python train.py --model="image captioner" --horizontal_flip=false --encoder_fused_qkv=true --encoder_parallel_block=false --decoder_norm="layernorm" --decoder_mlp_ratio=6 --optimizer="nadamw"
Rows from block 4 of the image encoder, named by matrix and row number. Rows with one number belong to one channel. Each number is 500 + 25 x the weight over its row's rms, rounded and kept within 0 to 999. All counts start at 0. Numbers have three digits each. After the name is the row's rms in percent of the matrix's.
# convs0: expand pointwise conv (encoder.blocks.4.convs.0.weight, 384x96x1x1), inputs 0-47
# convs1: depthwise 3x3 conv (encoder.blocks.4.convs.1.weight, 384x1x3x3), a 3x3 kernel
# convs2: project pointwise conv (encoder.blocks.4.convs.2.weight, 96x384x1x1, transposed), outputs 0-47
convs0.264 105:502414532512525479477541526483491487486475484495510488502506516449523480489447480521506491500527497493507531477496505516506508506499471513479564
convs1.264 095:503460512510469533506479535
convs2.264 110:528511493499492479512548465496517477474523472487522488553499484471512444520484470506515498520496518477500509515497506518503524471514494546473551
convs0.265 097:524526483512506503516458486479572513491520467482471517482504481518505487520527516505454544492494492488504493516494501471514500519484532477495430
convs1.265 104:500495518477490491447475466
convs2.265 092:497457500484504493474525517489479476479478499480490499527483589463470535507453538488509494500509505492519523462507508517495486473510480492481539
convs0.266 102:475528506479479483497474470509495512497519526534492465508484512528536530483475529522529520534486493538491476503505479527513508497486488454503479
convs1.266 090:507465533492462506533501525
convs2.266 101:485482515505481545475506536475490515538510467472483485505546534532446504557493517469517481512514469529458492500498532475506473529488513470518487
convs0.267 098:492494518497498522563515528528475544506556497509469471468471471530525467498537492529496511452500531489539491510538469515504524535492493469490490
convs1.267 088:479511524460485487486528539
convs2.267 095:464504522507469483513506562451485482493495511487557536520536513495474524507529520478477540496460486508460466428501498504468470476504505525523517
convs0.268 096:519495506538490458484460494491511521520479503577467475497540548538500508529497502522520512520507510521513473518545544513505487485510488464500513
convs1.268 100:532519448510497498526493473
convs2.268 090:470504485523487516489488507513503526492505495497522525480525499535462493525490499477536510490455513507461485518474515459506490481439538498523472
convs0.269 099:468508476497512461477481507528468504503488505525536517496465491502529500497479523499515506557524537480510491508490486530467532521467488496481502
convs1.269 117:460493524531500454509486497
convs2.269 121:507526517506516486511472484515480486496496526531483507459483505491482512466537491529519492447473467510528495495503521480482503491475518525479496
convs0.270 100:506483508480514526547514523497493525538509485502469490476505485524483487512538491501488487464517512484515507482559513515470488517495499473515483
convs1.270 098:511499485543503493522483449
convs2.270 098:480501491542517528497497534526500506551519495482477513507464474526474455498553481473490485490464489482505461514458554471469527504506511503504485
convs0.271 108:486520508504509485476514508524513464483456474461511493514485507479528440435464511479527520507515497485469502430496474497484500509502491556508516
convs1.271 086:501473509508480508554508535
convs2.271 107:471490463515494509507513486487497508483433468445546546491531479499478498522481509455500521501536515470476518535518517519489502495487501491488534
convs0.272 095:492481533480511520542560509447493526478548442455470466465466473479512491500467499519459503504491478501519539515531481507525523536511482490489486
convs1.272 099:497515499517517520448504459
convs2.272 114:516456512518489498528530494500480504498485471456477480489509484477477495513487493489456522492497474503528534488554469482501498536513469512485494
convs0.273 097:458540509466461517498507453491506512452503515502509481511502506502500500517455513516518527547503500546453512509469493500525476494486515475507493
convs1.273 088:503454503478510467516536516
convs2.273 077:481469463502554511458509502468481507511447508507485516503498518520521501479465476535517466522532523488519496520520500495531485516512446456491527
convs0.274 099:440510566473474496514512496532477506481505495490529474522482518487481477510507500509536536525523474492452488489487497490479510579511506499487506
convs1.274 100:533503504500499510455476457
convs2.274 110:527492483468515494511481475557481513500516557519513501519499436490522466454531463520479461487515521492533505487464466506475465503516509512532503
convs0.275 097:477523490474482498512507450478497516451511521524525484518503504502534504490478500523494486516490504518474523512449481494534481507474501485496483
convs1.275 080:452475465515521524508512500
convs2.275 103:474502464480550510475502499489493507503466521517494497502476509498544498467478497530518488499543511532513496527505509536538477496504439457488512
convs0.276 098:492491489455506518525522471472477565486535479476487472457458484527510500511458501523472494532465516512522494510509460527515515523490482440502500
convs1.276 080:521473489467479543512473511
convs2.276 078:494562489511478459501497461533549485503465476447518516515490519466505468492507474479487544530484489482491473487462425473468493506469530530505468
convs0.277 100:475519528488467493528488479550464527479491501503514498489490536524485503503495569495513534512508506487495470484495499534454510536464514495500474
convs1.277 105:491508485529545530513525475
convs2.277 088:509505502491501440510472480495503532429466476518509548484487468494516513462487515538490549523506497471488480492499467507479508528439533473485498
convs0.278 103:492541493510429511509477456535492526519530491491493510487485501573486492509515571457485537533469512498504464491474475529469482529457524496512463
convs1.278 124:508511523475493536457515530
convs2.278 097:521517508504484454494493484508533474419466520522540534527523521431478497476521470514502538475489481490497524470491509470463492481517508510451500
convs0.279 098:479524514503521500504498488513500476482470454442532507534489493505499515520505523483514519516532493478492524465494495489458500525494535513489506
convs1.279 117:519502469492462536475529491
convs2.279 101:529528478505489527508531477550513483509521530512498504531521490492502446460528441503540472470464526470524482506453500506497474456509486560481532
convs0.280 098:454503504494472466495521472508477544475511527527522486479467527486531490465447517530515537520487502528493496496508470532478515517500456501509519
convs1.280 103:468469523538491481480479519
convs2.280 083:492529525481499499521520513543493468503500489452519487507476493469537489502531482467484542493503461502503439468479473473464526491526532549523482
convs0.281 098:500498496542511488444490546523519450543476505518490475486479564485523521501505484513539504503545497503491513534522560493495509494520469535466494
convs1.281 084:469493497455523539514508484
convs2.281 122:495509493513506530474502498508506516562521501472482456463470521534524514515448477483527476536503536531496495546490514479523486508522473505558511
convs0.282 101:497490529474511518502561495464493492473535469479485459520459509464498521549487493506507490522537500486482534514497483478506517481524514487488505
convs1.282 083:481528500516479495539477458
convs2.282 094:471564517473501501489496436508502486451444502496498503485512528448484512470478488523506516472499505522512516497517463493509458473491491500469539
convs0.283 099:440498525504477531501505498498529509523540485483470450489499496528507451522508498516513519492512489553476500533528500498556460507536477449509502
convs1.283 089:472479474502546521514491470
convs2.283 089:456452539485498532518518514477497524508501478489478465477484498506484513489510493512488510476503471531457526463531483509550492498522470467514515
convs0.284 099:496518506487474525499516502481502501496488510486524482504530488509501471541502491451539484501519511532406517472484498504507451488492507506540502
convs1.284 084:494485488526477528510490555
convs2.284 075:462487490496510535499498534502514523521475451485498495498509483532502515490528480493493509480540514491463475527501556522517499507500480457492484
convs0.285 101:480458475468515508481502541516492484561519541501500542506511479508458505553516476499484473512516523492508466551512486507492533503511501499507524
convs1.285 110:502460463537491475520504485
convs2.285 129:464503488536493467478487527494516477484495530521528555520509512486481519476535531482494532478423502492498471467458502521475524452503517510446509
convs0.286 097:508481489505477515510520508470506578511535477488485481472506491519505489521487525483492497507458523534505509524536478517537466525507491443543506
convs1.286 089:470506480516506532462537486
convs2.286 093:472471495474497504529501506450499541473493473463502522489517482500506494509503526482444526478484493504492480481520490515489502518492472464525478
convs0.287 097:492487539467520476528528515505472472511471523530514491523499507465510513463500426541509470473517470471512512482511491484497549484503495522458527
convs1.287 084:470482464490541495470504481
convs2.287 104:530480502522514470472484497549526474495475497500495492492485472507536457486496475522502494518541519481493498477492503455481539540534499512511498
convs0.288 101:497506513511478475524520503517477507540535513497486508479462495516456498471494497507470520497472494494558506497517488507466531504532468519469502
convs1.288 124:524465516457536485514498504
convs2.288 073:511503516467553503537521540502514493479523520492524533522517453483479470476535476513506463463481481488501492469486470472494488463522552507495536
convs0.289 106:496482509497524520487527509472493489529546484500502489526468507487484515595489478505504470538527499470504501532507520482501545500534509503475524
convs1.289 105:525454510514483504531483468
convs2.289 104:471547507479484464495478477490546492420470508500547547517534495463492477466522508512493551460477490511472489464483490509477489471477523493492506
convs0.290 099:554513469514503490534503484517490510484509474523472512461474529484543517442510481505473500476462523476568504511506471513485530473485502507484485
convs1.290 085:497450515498463531522507506
convs2.290 079:458529514484464485496503487570471525512486512505546508492484529502472515527517467494525524504526471484500445466455492493491515494475522521508478
convs0.291 101:529462439512515526488488525489492495558497520508500539478507502494506546542501512467472439490484531497529469531523503533511507477493486512534500
convs1.291 099:546505450509499485513500476
convs2.291 122:472481455532527519502478542469499507545492532546498530494501467549519520504530513492511478486461528500488457492466512519519509469464505465527487
convs0.292 098:527486484501513566509503530452527518510536492508455473483511506527514505522500514467490476461496521523527511494521514508544473459521514467549486
convs1.292 091:459519492512533507454507491
convs2.292 099:491513503459507511522510537466518526498493507510464517482496502530535533519528532484465483472484510537511448460528483542492480487461509457539452
convs0.293 101:480487483516451516495490487495505596503516540510514503465512509546511487524483516477523498530477546563497463481514488538514480497494512465557499
convs1.293 092:500552491514502522534474518
convs2.293 081:496488500502523475495485497487514555493466526514513517489558486508525493464508463521503517477516505494489490528483531459514502503516490484546498
convs0.294 100:467483496503555506469520513529505476492473484480474495500434514472561505465499514521493522481538519438510495484502484476482538525520506502455527
convs1.294 091:512492461533472457498501515
convs2.294 088:452530493494511485482494470520523460503500504506501485495495528445513481476520466540516527462481500487509516490523473488500510461508464533448531
convs0.295 097:484491472531470479486481482504473523507491513526467511482500510515491510495490515524461513527471518513570473513537474513485519502507469499505495
convs1.295 074:488496475472489462465523472
convs2.295 099:510487493503514533468482469537506500522495509519485476518510525512544474466488476500548469503547541505505534498502485514481488480540452509496558
convs0.296 098:519474461528500468489477507510486473532528502532509548490474495489493506487491485513492495513482522446562502546501491498493523478505461521483497
convs1.296 077:474466536482503527523499471
convs2.296 088:462562494505477517487483455510477495516519501517489487504459533503486512530500471512532502522520476535484479548510530505525496471491459510455489
convs0.297 102:477431509478563478479534547482501469489493519523487490518488502449507528509494466550510468496550510477498502503510509491496535494503486495475525
convs1.297 094:466467453502521516510516508
convs2.297 134:528480526511474479524530486500534482497524518505511457559544491462530447496489458499492509510491518487480547487502483479516516475572462546504538
convs0.298 098:467474503461544494465521518500492450493519507501479485500453508457537519477475511513538495499536513468486506483487494474504538484521505501480565
convs1.298 104:471467501531481469537502502
convs2.298 095:502507507527459490499510467506517473441501503477543510534553515449485469510457485474509509494490535489488549466518463508466500465520487521471583
convs0.299 099:483504520496513487442493505530532453506496467502466451500475541489529510494514515512534536468557494493505498504493513426509514520511517466488506
convs1.299 128:471454500526536507487492479
convs2.299 112:520475465524530511452505507526533436535501482466464470489453505486526467495482496513472486508538505492530527508523518479496545526537461536485520
convs0.300 101:489421517499526486492548541478482475515486529504495512497502503457499517490480465534530473503528501497506514496514499516499524475508458526490589
convs1.300 104:533483544490472481500533499
convs2.300 129:515492493492503513513527468484483491443470494521493504536529496465489457484496468535500488480529470493513543492539489512515472500521477506458541
convs0.301 101:481557473483469522513469441531513522479490496481519510481494488525519483474495525497505514490457531528488469476457449516486489491462523504563464
convs1.301 076:475548479523476523504475493
convs2.301 099:552503466521493475498512465506534494456493496498501489533576483484564436514486453528501510508531503469499508524533513471505531504524475509499495
convs0.302 100:491505505498526537502518505502509532507505448431498475465443470501531470492476531485479517511488507515523512498509428500487491563501496506517476
convs1.302 080:540466484500492490456523504
convs2.302 097:490503492503516479515561506515507486501523541496507497517472489474529467460489461517508469499478534466521490509482468492514517478526443532497543
convs0.303 099:481463528481518501508574529482463496476511486496504471499445538455530531524454523505503507521556504489507517509526502519501534533498486494456534
convs1.303 103:490482491467480465528535518
convs2.303 105:511463507541446497531515453504499478491499487491515463547541475479507473517482481502492546544465535479494555468520470499502532499535459531480526
convs0.304 101:448485492508482509483476498509516515514479501513480462500495522535580459515493504495556505511514530562492486495520501508509478482511475475524515
convs1.304 124:457483532512515495483533475
convs2.304 117:437471545519508517478491553492512511541484472486502484505524529539466518534476521457563507545514509514440495500483525500521483464515504473470534
convs0.305 099:474482491502487475492486479537443526528511482517504517484475506516489469458497499519544496530483517504520484463518478540477509535493472497482513
convs1.305 089:479488530530518531468484474
convs2.305 087:479522512461456475536505500504475530516527501499545506492470491508484545526533507490471529516476478513517446489489501550487532532491499501522453
convs0.306 101:487488535496481515510521512479517523470507462472514483529516480490494496583478508482499485513509469513423531486489499510520467506505515451510503
convs1.306 101:527497529451487465513505510
convs2.306 134:514492473475468467508508501528451491508484539487533540554526521505494514483531519454479515518484521448537435477468506535436520506481506539510487
convs0.307 099:523501487476537523534487490507523513485506513508509547501576459508493478501551483493506464461510505471467472485483503536492483485477556496535487
convs1.307 106:460491527464498498517530472
convs2.307 086:487541513484502491503492512536536492497508533496509511487511511481515475476536453487502535447468488499494456474465503504468517446515537525515488
convs0.308 103:506493532503508508542481492557482523516498496510493498474485512530484489505530520491510517504520525470510479492507480528426509538465517499500475
convs1.308 086:473466462513494497487543510
convs2.308 116:505480528500526472537530510536481502520478500494468493499490492488514447463527448540488531514507483445525484489506487469490517529488519521486505
convs0.309 097:498473516468538505494527522487505454519488495500519509540502464470486490524505467521480480482564453463489521515492535477497514528500513525480503
convs1.309 091:523500513522515477497444521
convs2.309 081:514538492481516522491469443516499491464485531504490555507541495498471477470517488514511495438458508477536530473509444495492456478465534502512510
convs0.310 101:497525515490462534467511502481492497538523527484511472516520538493450519527491480478510480514479494550481496522476526492514472458561489537518499
convs1.310 131:522518546491528514538512507
convs2.310 106:534491486498508490459534539459524448491512502502547508534541529462469519509487532507487495493516492497504510483481527495516501486541473540480517
convs0.311 098:502486445478511530503495515508475520519521512489514541488498463523523485527484521467465477503471568480506467463500442530466503475467541485543511
convs1.311 106:470480476503535483460484482
convs2.311 094:550483504469512549490527488487537472492531479476488493530496486473513460485481495507475460463529522490519533464508493481487491517539481519503514
convs0.312 100:516495458549494490474433498517560483491466478497461486512537493518519485495517482520504545513504473486507475484501525454479499515501520480502459
convs1.312 107:493496445502543475505505507
convs2.312 094:512503486555503491461443487515537456495487471511468502482512481483513503503524492508509486489502494514492503512513520448502525494521513517500458
convs0.313 096:533502487529524506509507500504482498521492510459524544490472505493527515479508509441513479474479529482520507510494486533455504483486499565515508
convs1.313 093:533550526514512491525497483
convs2.313 097:461520528474455509519515513503478518512507528498556502497562506512483511499503487437555512488492527511468488503444516535488462458502519523560519
convs0.314 098:528476511492506520511492554510486500546499520507500479504523497501499470538501465484534484491531522483493500501544525540468488506503489503531543
convs1.314 099:498482478476537535519472477
convs2.314 089:535483515486498518530545491526460521491506498469492475506487473503496441479470485515490494506514479498539525509527462483465470552527470508502523
convs0.315 096:448510486519507505431479490549546481523495484493476475488483526518528480500526511489530546505522525506507475504499504478483495499512509480515494
convs1.315 105:508466456517530529510488484
convs2.315 110:512483458552490517439489467545530445531521490471481473490467508489537465489476487493489482521531528499526524516521515498493538508535463537501510
convs0.316 108:485494529457547519521549566495508478485505512493493503533494471459474523522511437494495469467515479467486526479483502486502521493507519525496510
convs1.316 111:517499481461495463518532526
convs2.316 099:502511500496470528551513477495533511486576478470508485538538468473510462537504463457464545511482518514485524496516477514499512486523505516540489
convs0.317 100:495489525514512478506501494502548482466499508525476465518518510477495510490503471526511505504505462502466532515493527451546494488535499464473472
convs1.317 114:479531461472523483475521508
convs2.317 095:503503545494513501514481518507522469498488486553464496488489505487505491493539506523509522481527444505490496481527513460481549531492532489458495
convs0.318 096:465516507524450511512511473493502508499509477497491507499487531502463512501500487512491543525470468505528478511517517488485518537513492508500488
convs1.318 080:485479501445522518471513511
convs2.318 098:489538506504515496470461449521534507460485493495508514451504497481514490466459491508508514506488527521489528465502420475475468484477493492504501
convs0.319 100:485512506478512490504524504503490489477475509484558522545531462506507485484491490495523476497528528496459516441459482507491478492492542511511519
convs1.319 093:464495469457508468488496485
convs2.319 115:503476530473479501557497530504491495506535483501489508513490469515477498519534526494450497501506443491500495479534486519480527548485539484480464
convs0.320 102:491479500529506503481515511470502498561533520514500487497481550482502528496472498506501489478482520529508540514523507504524481447545416517492529
convs1.320 102:509494498514541450470508486
convs2.320 095:483514478541505513446520541517500486535473484483484486454473513513488502493500497488512489484469480523512508501509548459506477511507487523483496
convs0.321 098:430522515455480524484514515498503493511523564528485471495502510523538503499518475519539480496511512568464473520505481521527483455522482476547521
convs1.321 099:493524490499537515464510457
convs2.321 087:463531502492519525494478519480535513517501500515491461491475516516542488510471483518536514531488510560449509531482495508536450454520481473506503
convs0.322 097:505470494535492435464517507539479467512457514500515515526481534479484477478502490507538507521536497451517488507501521479449541517489492541445543
convs1.322 096:490505526498525527486473450
convs2.322 118:508538480516508520474482455558493501534527502506470484452469492523521495487466479518515484525490510492538493494471463470498501524496497528524496
convs0.323 099:514452489521508462464515516471464520519483484497506472488504552508510494541415501472523494531492536524486474490539513538495522495498450492519562
convs1.323 093:489529487536522531463501479
convs2.323 101:531458460525482504464490461488450525492491491506485469465497498522553493501458516469490495522519530509537508511517503509489487513493442502522524
convs0.324 098:485522475513513500480470506533527462513468460460507549510488476492497455515501520496485541557522477468484481502485488461462521539471543487463495
convs1.324 137:487486442515486532488483500
convs2.324 094:530487484554509518472511513512482461518478490497512508509466530500486516542516518474489488528522461466506527538519545483458553527502495545458511
convs0.325 098:475476520519503473467523495507458500524468510500492467475462549478535484490465502518552505515521510525501471488540502500487520504519439517508539
convs1.325 106:486490483502474484509556529
convs2.325 095:479482490527502513440515473497470499492478474466479468523517528517488515527444506498539512561508523494483505483506508520508503491489460476474549
convs0.326 098:539564495527492494522462484533525504466491485500481519490520478525490492473542522493483534484490484476503496500478520475508489517462574484486447
convs1.326 093:509494509501543502478450476
convs2.326 101:502507457500479486469502484541497496482457511478487493519475553498515513464497504494510493539521565465546482495501471531462463488487474489503490
convs0.327 100:475493521505485466492508492489507488526496481509482461508474539455488512469466489565488538505488452497541517504494529444539513517521456509434507
convs1.327 090:513527515513471484540473470
convs2.327 090:477495497508491482499483479471490489503514485506471496460489498474469482524518485520476521465470438514533508536555522501501496495488476516466501
convs0.328 101:521497486483500499500522510522460473519501504449530526503462497486525518445483519462509491475481504471511509482501481505476520485488492589479510
convs1.328 113:544508516532469476517522499
convs2.328 096:466499531476464503515535511515436525529510522478548475506521515515457496512516481449541528501516515494494489510465508528482490477509506531546521
convs0.329 097:469503527519486536498477505503550491507509460450482479497513485520513440536511508460507561518516485532473498499502504481513475522530516480510480
convs1.329 079:465506548506489479493500462
convs2.329 079:495496496484513473483502524513530500513516547492524515515486533483518527473502528485515479513467560483507452475439484497510462464500500517535520
convs0.330 099:519488506524538509475493521498598483482488480459453465506529490492512479517513470512490522487522480494490532501520519455516490480519511509500496
convs1.330 093:475481460472527518525524508
convs2.330 117:501481498513524506491465514506524465524500509484484480468506453464534480473522464519499485458491492524496532521518493448529508487564495524530509
convs0.331 094:530455533508510483518516500462494500524515477523460479484470520487486510494477480543496503487499488470544536521529528484503549530515455500450514
convs1.331 083:517527450495469499475497522
convs2.331 071:522515472516511489478496497486542454524478490561536528518517542494528492486522521520503497539513516477502489535472517456528508484506502500486480
convs0.332 100:486498535494468481510523485521464503524495517499509501495456537487442510484500485497526512485488489492513531488489500502463521532530451540455503
convs1.332 087:542486477482476542516489495
convs2.332 101:484516516494500440523533516502482467478500511475549535541492512456436511491548511504505540495450474482503457444476487509470527493507536551463506
convs0.333 102:467447463455530519479491545515501507538493539488537547536524473497482520509492483488489469483500513480490464476472471501495502489475517493523528
convs1.333 084:474481506477485523448506524
convs2.333 125:494501470519474457497514538507483486568515491500525481489471514514494534543509510500500514540502479497485456568503567494518555505511477534485478
convs0.334 101:503478489529497461506473488504512524512492524561462493492519540515491522504508508557514515529522502507536477540537539518496500524479469459479496
convs1.334 087:458490527478489538473499515
convs2.334 105:469539518459489509536510495488514552517541491477508510504487482525484536534483493495482523521490509518469481531466488494523513496470523478558455
convs0.335 098:507501509493504521531487505523473533523487517521507520469509503532504467494511510458529485455512531490505476478521478590446474483496496491546529
convs1.335 106:457472471491488472483478484
convs2.335 122:513507505503485502478525480479534475471518474478504493519478522460468512522470514522460510524495485532514517493521479470527507516527476500481475
convs0.336 104:530483498494509484489500531502462493489449510499543520502527491480486473472506496485540502464516505476492496445497513525461480501486526525498531
convs1.336 095:450530507514504494523463506
convs2.336 086:545486471511543457496497468520515461471485525503481525537491514466536484459503490542484462467494511465563504501534507503457512479510490529451531
convs0.337 100:487446483459530509471506529496488483527499579512504522514509494499497494501494469499510446509501523495483474514500505539508500489501489504512552
convs1.337 090:490533471520516510463463491
convs2.337 090:505504458494541499483501507524521481533463540470489528496491471501537478459513501491475477472480515505523493442464454470466461499503494501538511
convs0.338 107:508566489483506465507494441528476505451482523516513534516509486503519501463508492495519471498502517481478509471467498526475479457473523503491494
convs1.338 099:531489461489527509458487512
convs2.338 085:515517411519475476470506477514519476477480529517513513534504500502552493490510484499480468544497554478522500521492520517473489456500464516496489
convs0.339 100:540468503531487482474495545502513481552473496511512497505527527493506502486512487478541498460506523497499533475520557506484480431551451549492544
convs1.339 102:497515518474458511550501499
convs2.339 104:489430511527501512510531512482474483518500489467479481493528502467494470542497455490516481473526519470492525526546545509504487484534495512483553
convs0.340 097:478513574492501512526513493458510526489519436494483438489493501477493483514500532527511553512530474509479529500536493508511508528508485470503512
convs1.340 098:518485469503475475523490547
convs2.340 097:486495527509462506543522537493472520534524517488553514536552501518468520507531491457518509514457525486460479485466536553480489450512509532514505
convs0.341 098:476454522461560504525520537513478488503517521544509499516482493499499525484530464531502459479523509455500488501489488517490535487511517503490507
convs1.341 100:487451489535518473511519514
convs2.341 101:513472516527489461526496517484549463467522535520503490539552501460518474475519494485491524469460509481495528464506475479488496454527503522480530
convs0.342 101:499480514476505462492557491486475476477495509501544491517456533413514535483471500521523497506536491485496548505478494500503540508518481534461531
convs1.342 100:512540506500523501478450482
convs2.342 133:507516487485549516490468478538473522520477548526492506477471477499521494444478487524498466466483510528524514474470447484497463511473506508519501
convs0.343 097:526502488483511522498510502504534493509519482482500494481475503469496486447492486506478515452455508512539526501488478485489507473540480557491504
convs1.343 092:493506470509497489453545488
convs2.343 097:459510533486500533508545515507480530496506509469478485505519520487468501485453484492515513478467528511485516487475468493523476477530491496498527
convs0.344 098:440509583460466537526525529514503508524536471500505461517500491497461486505524490504504526488503464522478521480514495494518507522518498493510503
convs1.344 081:488468502455522530483526492
convs2.344 108:453491542471502519512496535520488523550504515504493483478480517529474510459525493485528507472468508513490483453479494505496472488504514508496505
convs0.345 102:496532516519490482508498454460532492449522492482489471503488482485526480473484479523471512529486470549471529519489500459559468497507501484485494
convs1.345 115:502531463504499484545520475
convs2.345 108:502520478505569511488457512466511507532474519543452528487504506531540521492529499529507483458500487530507471540514531479511508473487481487522488
convs0.346 096:497487478515530482449452511553530474533456506479490535510518526510496480514519507478519523525531516459533476485475509474460516521488508516508515
convs1.346 092:484502482549472474480508527
convs2.346 101:489521465549523511441472506500495465519481530509501510482468515499527525482489533478552470505470511537517487516489501482480467465498486510494520
convs0.347 100:518487443480515505496484536517510503520486529510505546503525467523492488528525513482465474498499504462495478508508490525506498511457519460526483
convs1.347 109:527519460531480486525504474
convs2.347 115:473502478547545505487474541498481512550504534539500525481460522540501541502517526483525484489434523511510457502469524518492521465463498487490483
convs0.348 098:433492516449482510524492488523498520514515494513495485498511461531487466480517476519484506482500480522458471493505482513514496530491502436510491
convs1.348 101:475480488497552483474526493
convs2.348 132:451488541468525511542496512509504549493501494491495486494488466509484477484506480536498510480499492505464497472495464522513472524493513450497509
convs0.349 100:512506545539502483506512526498511483495478439489490483510498521487469486516506518503494548493546456479512533507523558441499513537525496508426504
convs1.349 094:501491494520470455524475468
convs2.349 105:459518485506470507479478508470505517491484525487541529463524516522503514493488517446512522486473534552478472508491509516469481455490470493543500
convs0.350 102:511456481491545499452487517523513474522461508517495493504522512493488486495487424511523478520518517465513469482504532500470507493532482513513560
convs1.350 108:444505470482526510519500493
convs2.350 109:538478470513498442495525505528546467487480528509532508557524485472553471477504481499506503528492548468497498476478488483490506481552477537529526
convs0.351 104:494505500504524552546509491491503518520579463448466490461452485515509488512498507499446518499470524507520500517509463487509507509526501492509478
convs1.351 095:491506541487491554488512521
convs2.351 096:494501482516486445506467486523517489465464496496539536487519496461495501477527476506478541492472509487518504468505463478467479461511497517510494
convs0.352 099:454508525463457513536491463513491556493504507534495479490513507533485462505500503502533507505490506547476477479490492544510457507495480485542507
convs1.352 135:473488515534477499485539468
convs2.352 096:444501535507518532514506487500512546521525476493484447479503465526518466490495473500550499475491498506439508501478501518543490471485493450493526
convs0.353 101:531485516509510479495498506521424496525482543534515516499511535512489539514504483459545469473492535492512500474499519573448501471501501539518509
convs1.353 090:498502491542504450525500475
convs2.353 127:488524493528465507494486487555511508512518525509524508500516497521498474486539466456540496476467550488503473488466538510464507467519513524511505
convs0.354 100:557503480520528505508486485512492517477481500497483529469490493491518485468484498497454478471430514490553473480499477501487484495487527514506503
convs1.354 096:519468482496495501444525502
convs2.354 104:490547517482514491518525465533511504486508542509474486486461492468539473446486460529505484475471519505509516492487424486505484476519517513520525
convs0.355 104:472486495503501419462487484532511457480484511530521511524487513467506521454477516557525522516507487476509517519476505465507544505492508496428510
convs1.355 100:547483453490513486520492502
convs2.355 101:458541484501482504493494490482531523484487539534512495501509522501519495485511500502529499451464522537491486482499494536510452462505465497494500
convs0.356 099:506485534519501532539524538495500484562543476460490498518481512492453503521505482454494524484514478499520549503502505497498505500539482524485501
convs1.356 088:466519527454489528501483506
convs2.356 097:464519482514523454478471529499527437496452504522532548484478539465502534470529530514515503502467500492499467456476471483481475461501503520481531
convs0.357 103:485488483497503511495513509456502487510534490504500518480451464474541484487416523516482466537505508522522531520508466526530511496477460476487521
convs1.357 077:477537479469521476492535489
convs2.357 099:481471503497535558491528523455467520525503498508461471459467504528518520496445517500530455491499538538509544493511498519545483495509437447514547
convs0.358 100:523435498527532493459522559492502484574481498515494496471495523469510503503470518500526497477526499490518536534533520501497520503522456531463514
convs1.358 086:465468485505519511539518527
convs2.358 103:493506496513488482494515473474484480500526507511463451504476524476550478485495488516513510489484518522519535530516522531512484452529417528481541
convs0.359 105:498505469483491577519510488498502544501570490474514514467501451523520464523489511467482502500460539531494502495489455532512446485474502484581484
convs1.359 100:478468475475518497482454490
convs2.359 115:508480531489504507511492509518494475509537467488497511503508469510455497543510534492507497508531471480499508483527483534478508529468547491458507
convs0.360 099:511450513522530497450513528484511499516496488518482458484465513467543525538462516520545493521558510521506528530522542485515506511498465469487531
convs1.360 076:551538494496501471503498474
convs2.360 086:511545461504521503462462449529471522493442496523511511500498498503507495482481494530525484502534478518489512522482510486506460507437485487481489
convs0.361 100:463541527484483490535504504508486504474505486461542521533530420510448499487551524497491523510502451497463511461461491509492482512481535501505470
convs1.361 082:513534515464484459497478519
convs2.361 099:537510506475472480541527469522444512473473565518518504541529505483518493461503483511505501485490508478520499453481471524489484504517472542522521
convs0.362 099:464532471504469520486489467518512527493506504489487531463468482518549482459489572490471526533460541505524469516478430520497508537460492476510489
convs1.362 089:500511492517514470547493458
convs2.362 092:507575521490493508496495466513534515491529501504506499488510504488508467490513460532535509477491496498504482562477523454519548468506501519506478
convs0.363 099:524507480477505508481512518501490477536520521476567523534478485472478492509463489474505474506499509515486515499434499512515477508503504537478528
convs1.363 099:472516459491512502471518461
convs2.363 101:493505533511519518504467495464509505486507453469496502502505464521487491541471534483484490545508466521455531497519462498499486542461541475506480
convs0.364 102:479488546411489506559540488510487550486517485514495476530500484494474462491521427515489495478516463527483516513509484495517498528521532461492501
convs1.364 090:462523475503531522487514465
convs2.364 091:470503529459500531554523483512479571482531494471513486494479452502489468493515474522473512468504467509482506480484467514500500520500512472513498
convs0.365 097:495505505515515508539515511526468491486485459486487494466451502504508522495524546492493523500540485441538514485515486510430557541484513499496483
convs1.365 088:526476474524493479455524502
convs2.365 120:488510550504501472533512497549465500490504503518481473500531508507451457469538457524511534508494474463512512463505478471460508510494519514446493
convs0.366 103:494500519502502475513514490496520517425496435490477450508472505499493484501508528534469561521519453512476509506518504491528510563492500453474471
convs1.366 114:511505497534511446494505466
convs2.366 080:506520491522477501519502501556508500509504504461524512500538454509520462517524464471509506508491517454479464554487509467463494467482544541532503
convs0.367 098:448487480504495515499510502474483547522556512519495498452466511520513532498467529505494478505490544525514506539528465548531497483486446458523512
convs1.367 102:532494452516518469476503513
convs2.367 084:482507476529534503479495516453538488491516507523496544514510501505476520482495517527504511464445501508510494495484498462534498457467498501501510
convs0.368 099:493501491493489467462515481492462483497468511519537491556486523459486516500454528515544500569544489493474499502497527516469521500495489524485532
convs1.368 091:507529525517470467461486490
convs2.368 105:522544497450527523504469465515465540490502535516478500493495471502543473434513493529477476439474486533524507477476463508486447505472523497546474
convs0.369 098:517540464510502521538478458522514517492516512510479530487506485555510489468526509487482499486442543493520477488477487507465491442456510482527455
convs1.369 094:452476489475475471509521492
convs2.369 094:500466507529515528474498544516449480543502497472491489457480509493467507503482532463540461501506480486500516493502496494497488512535508533492558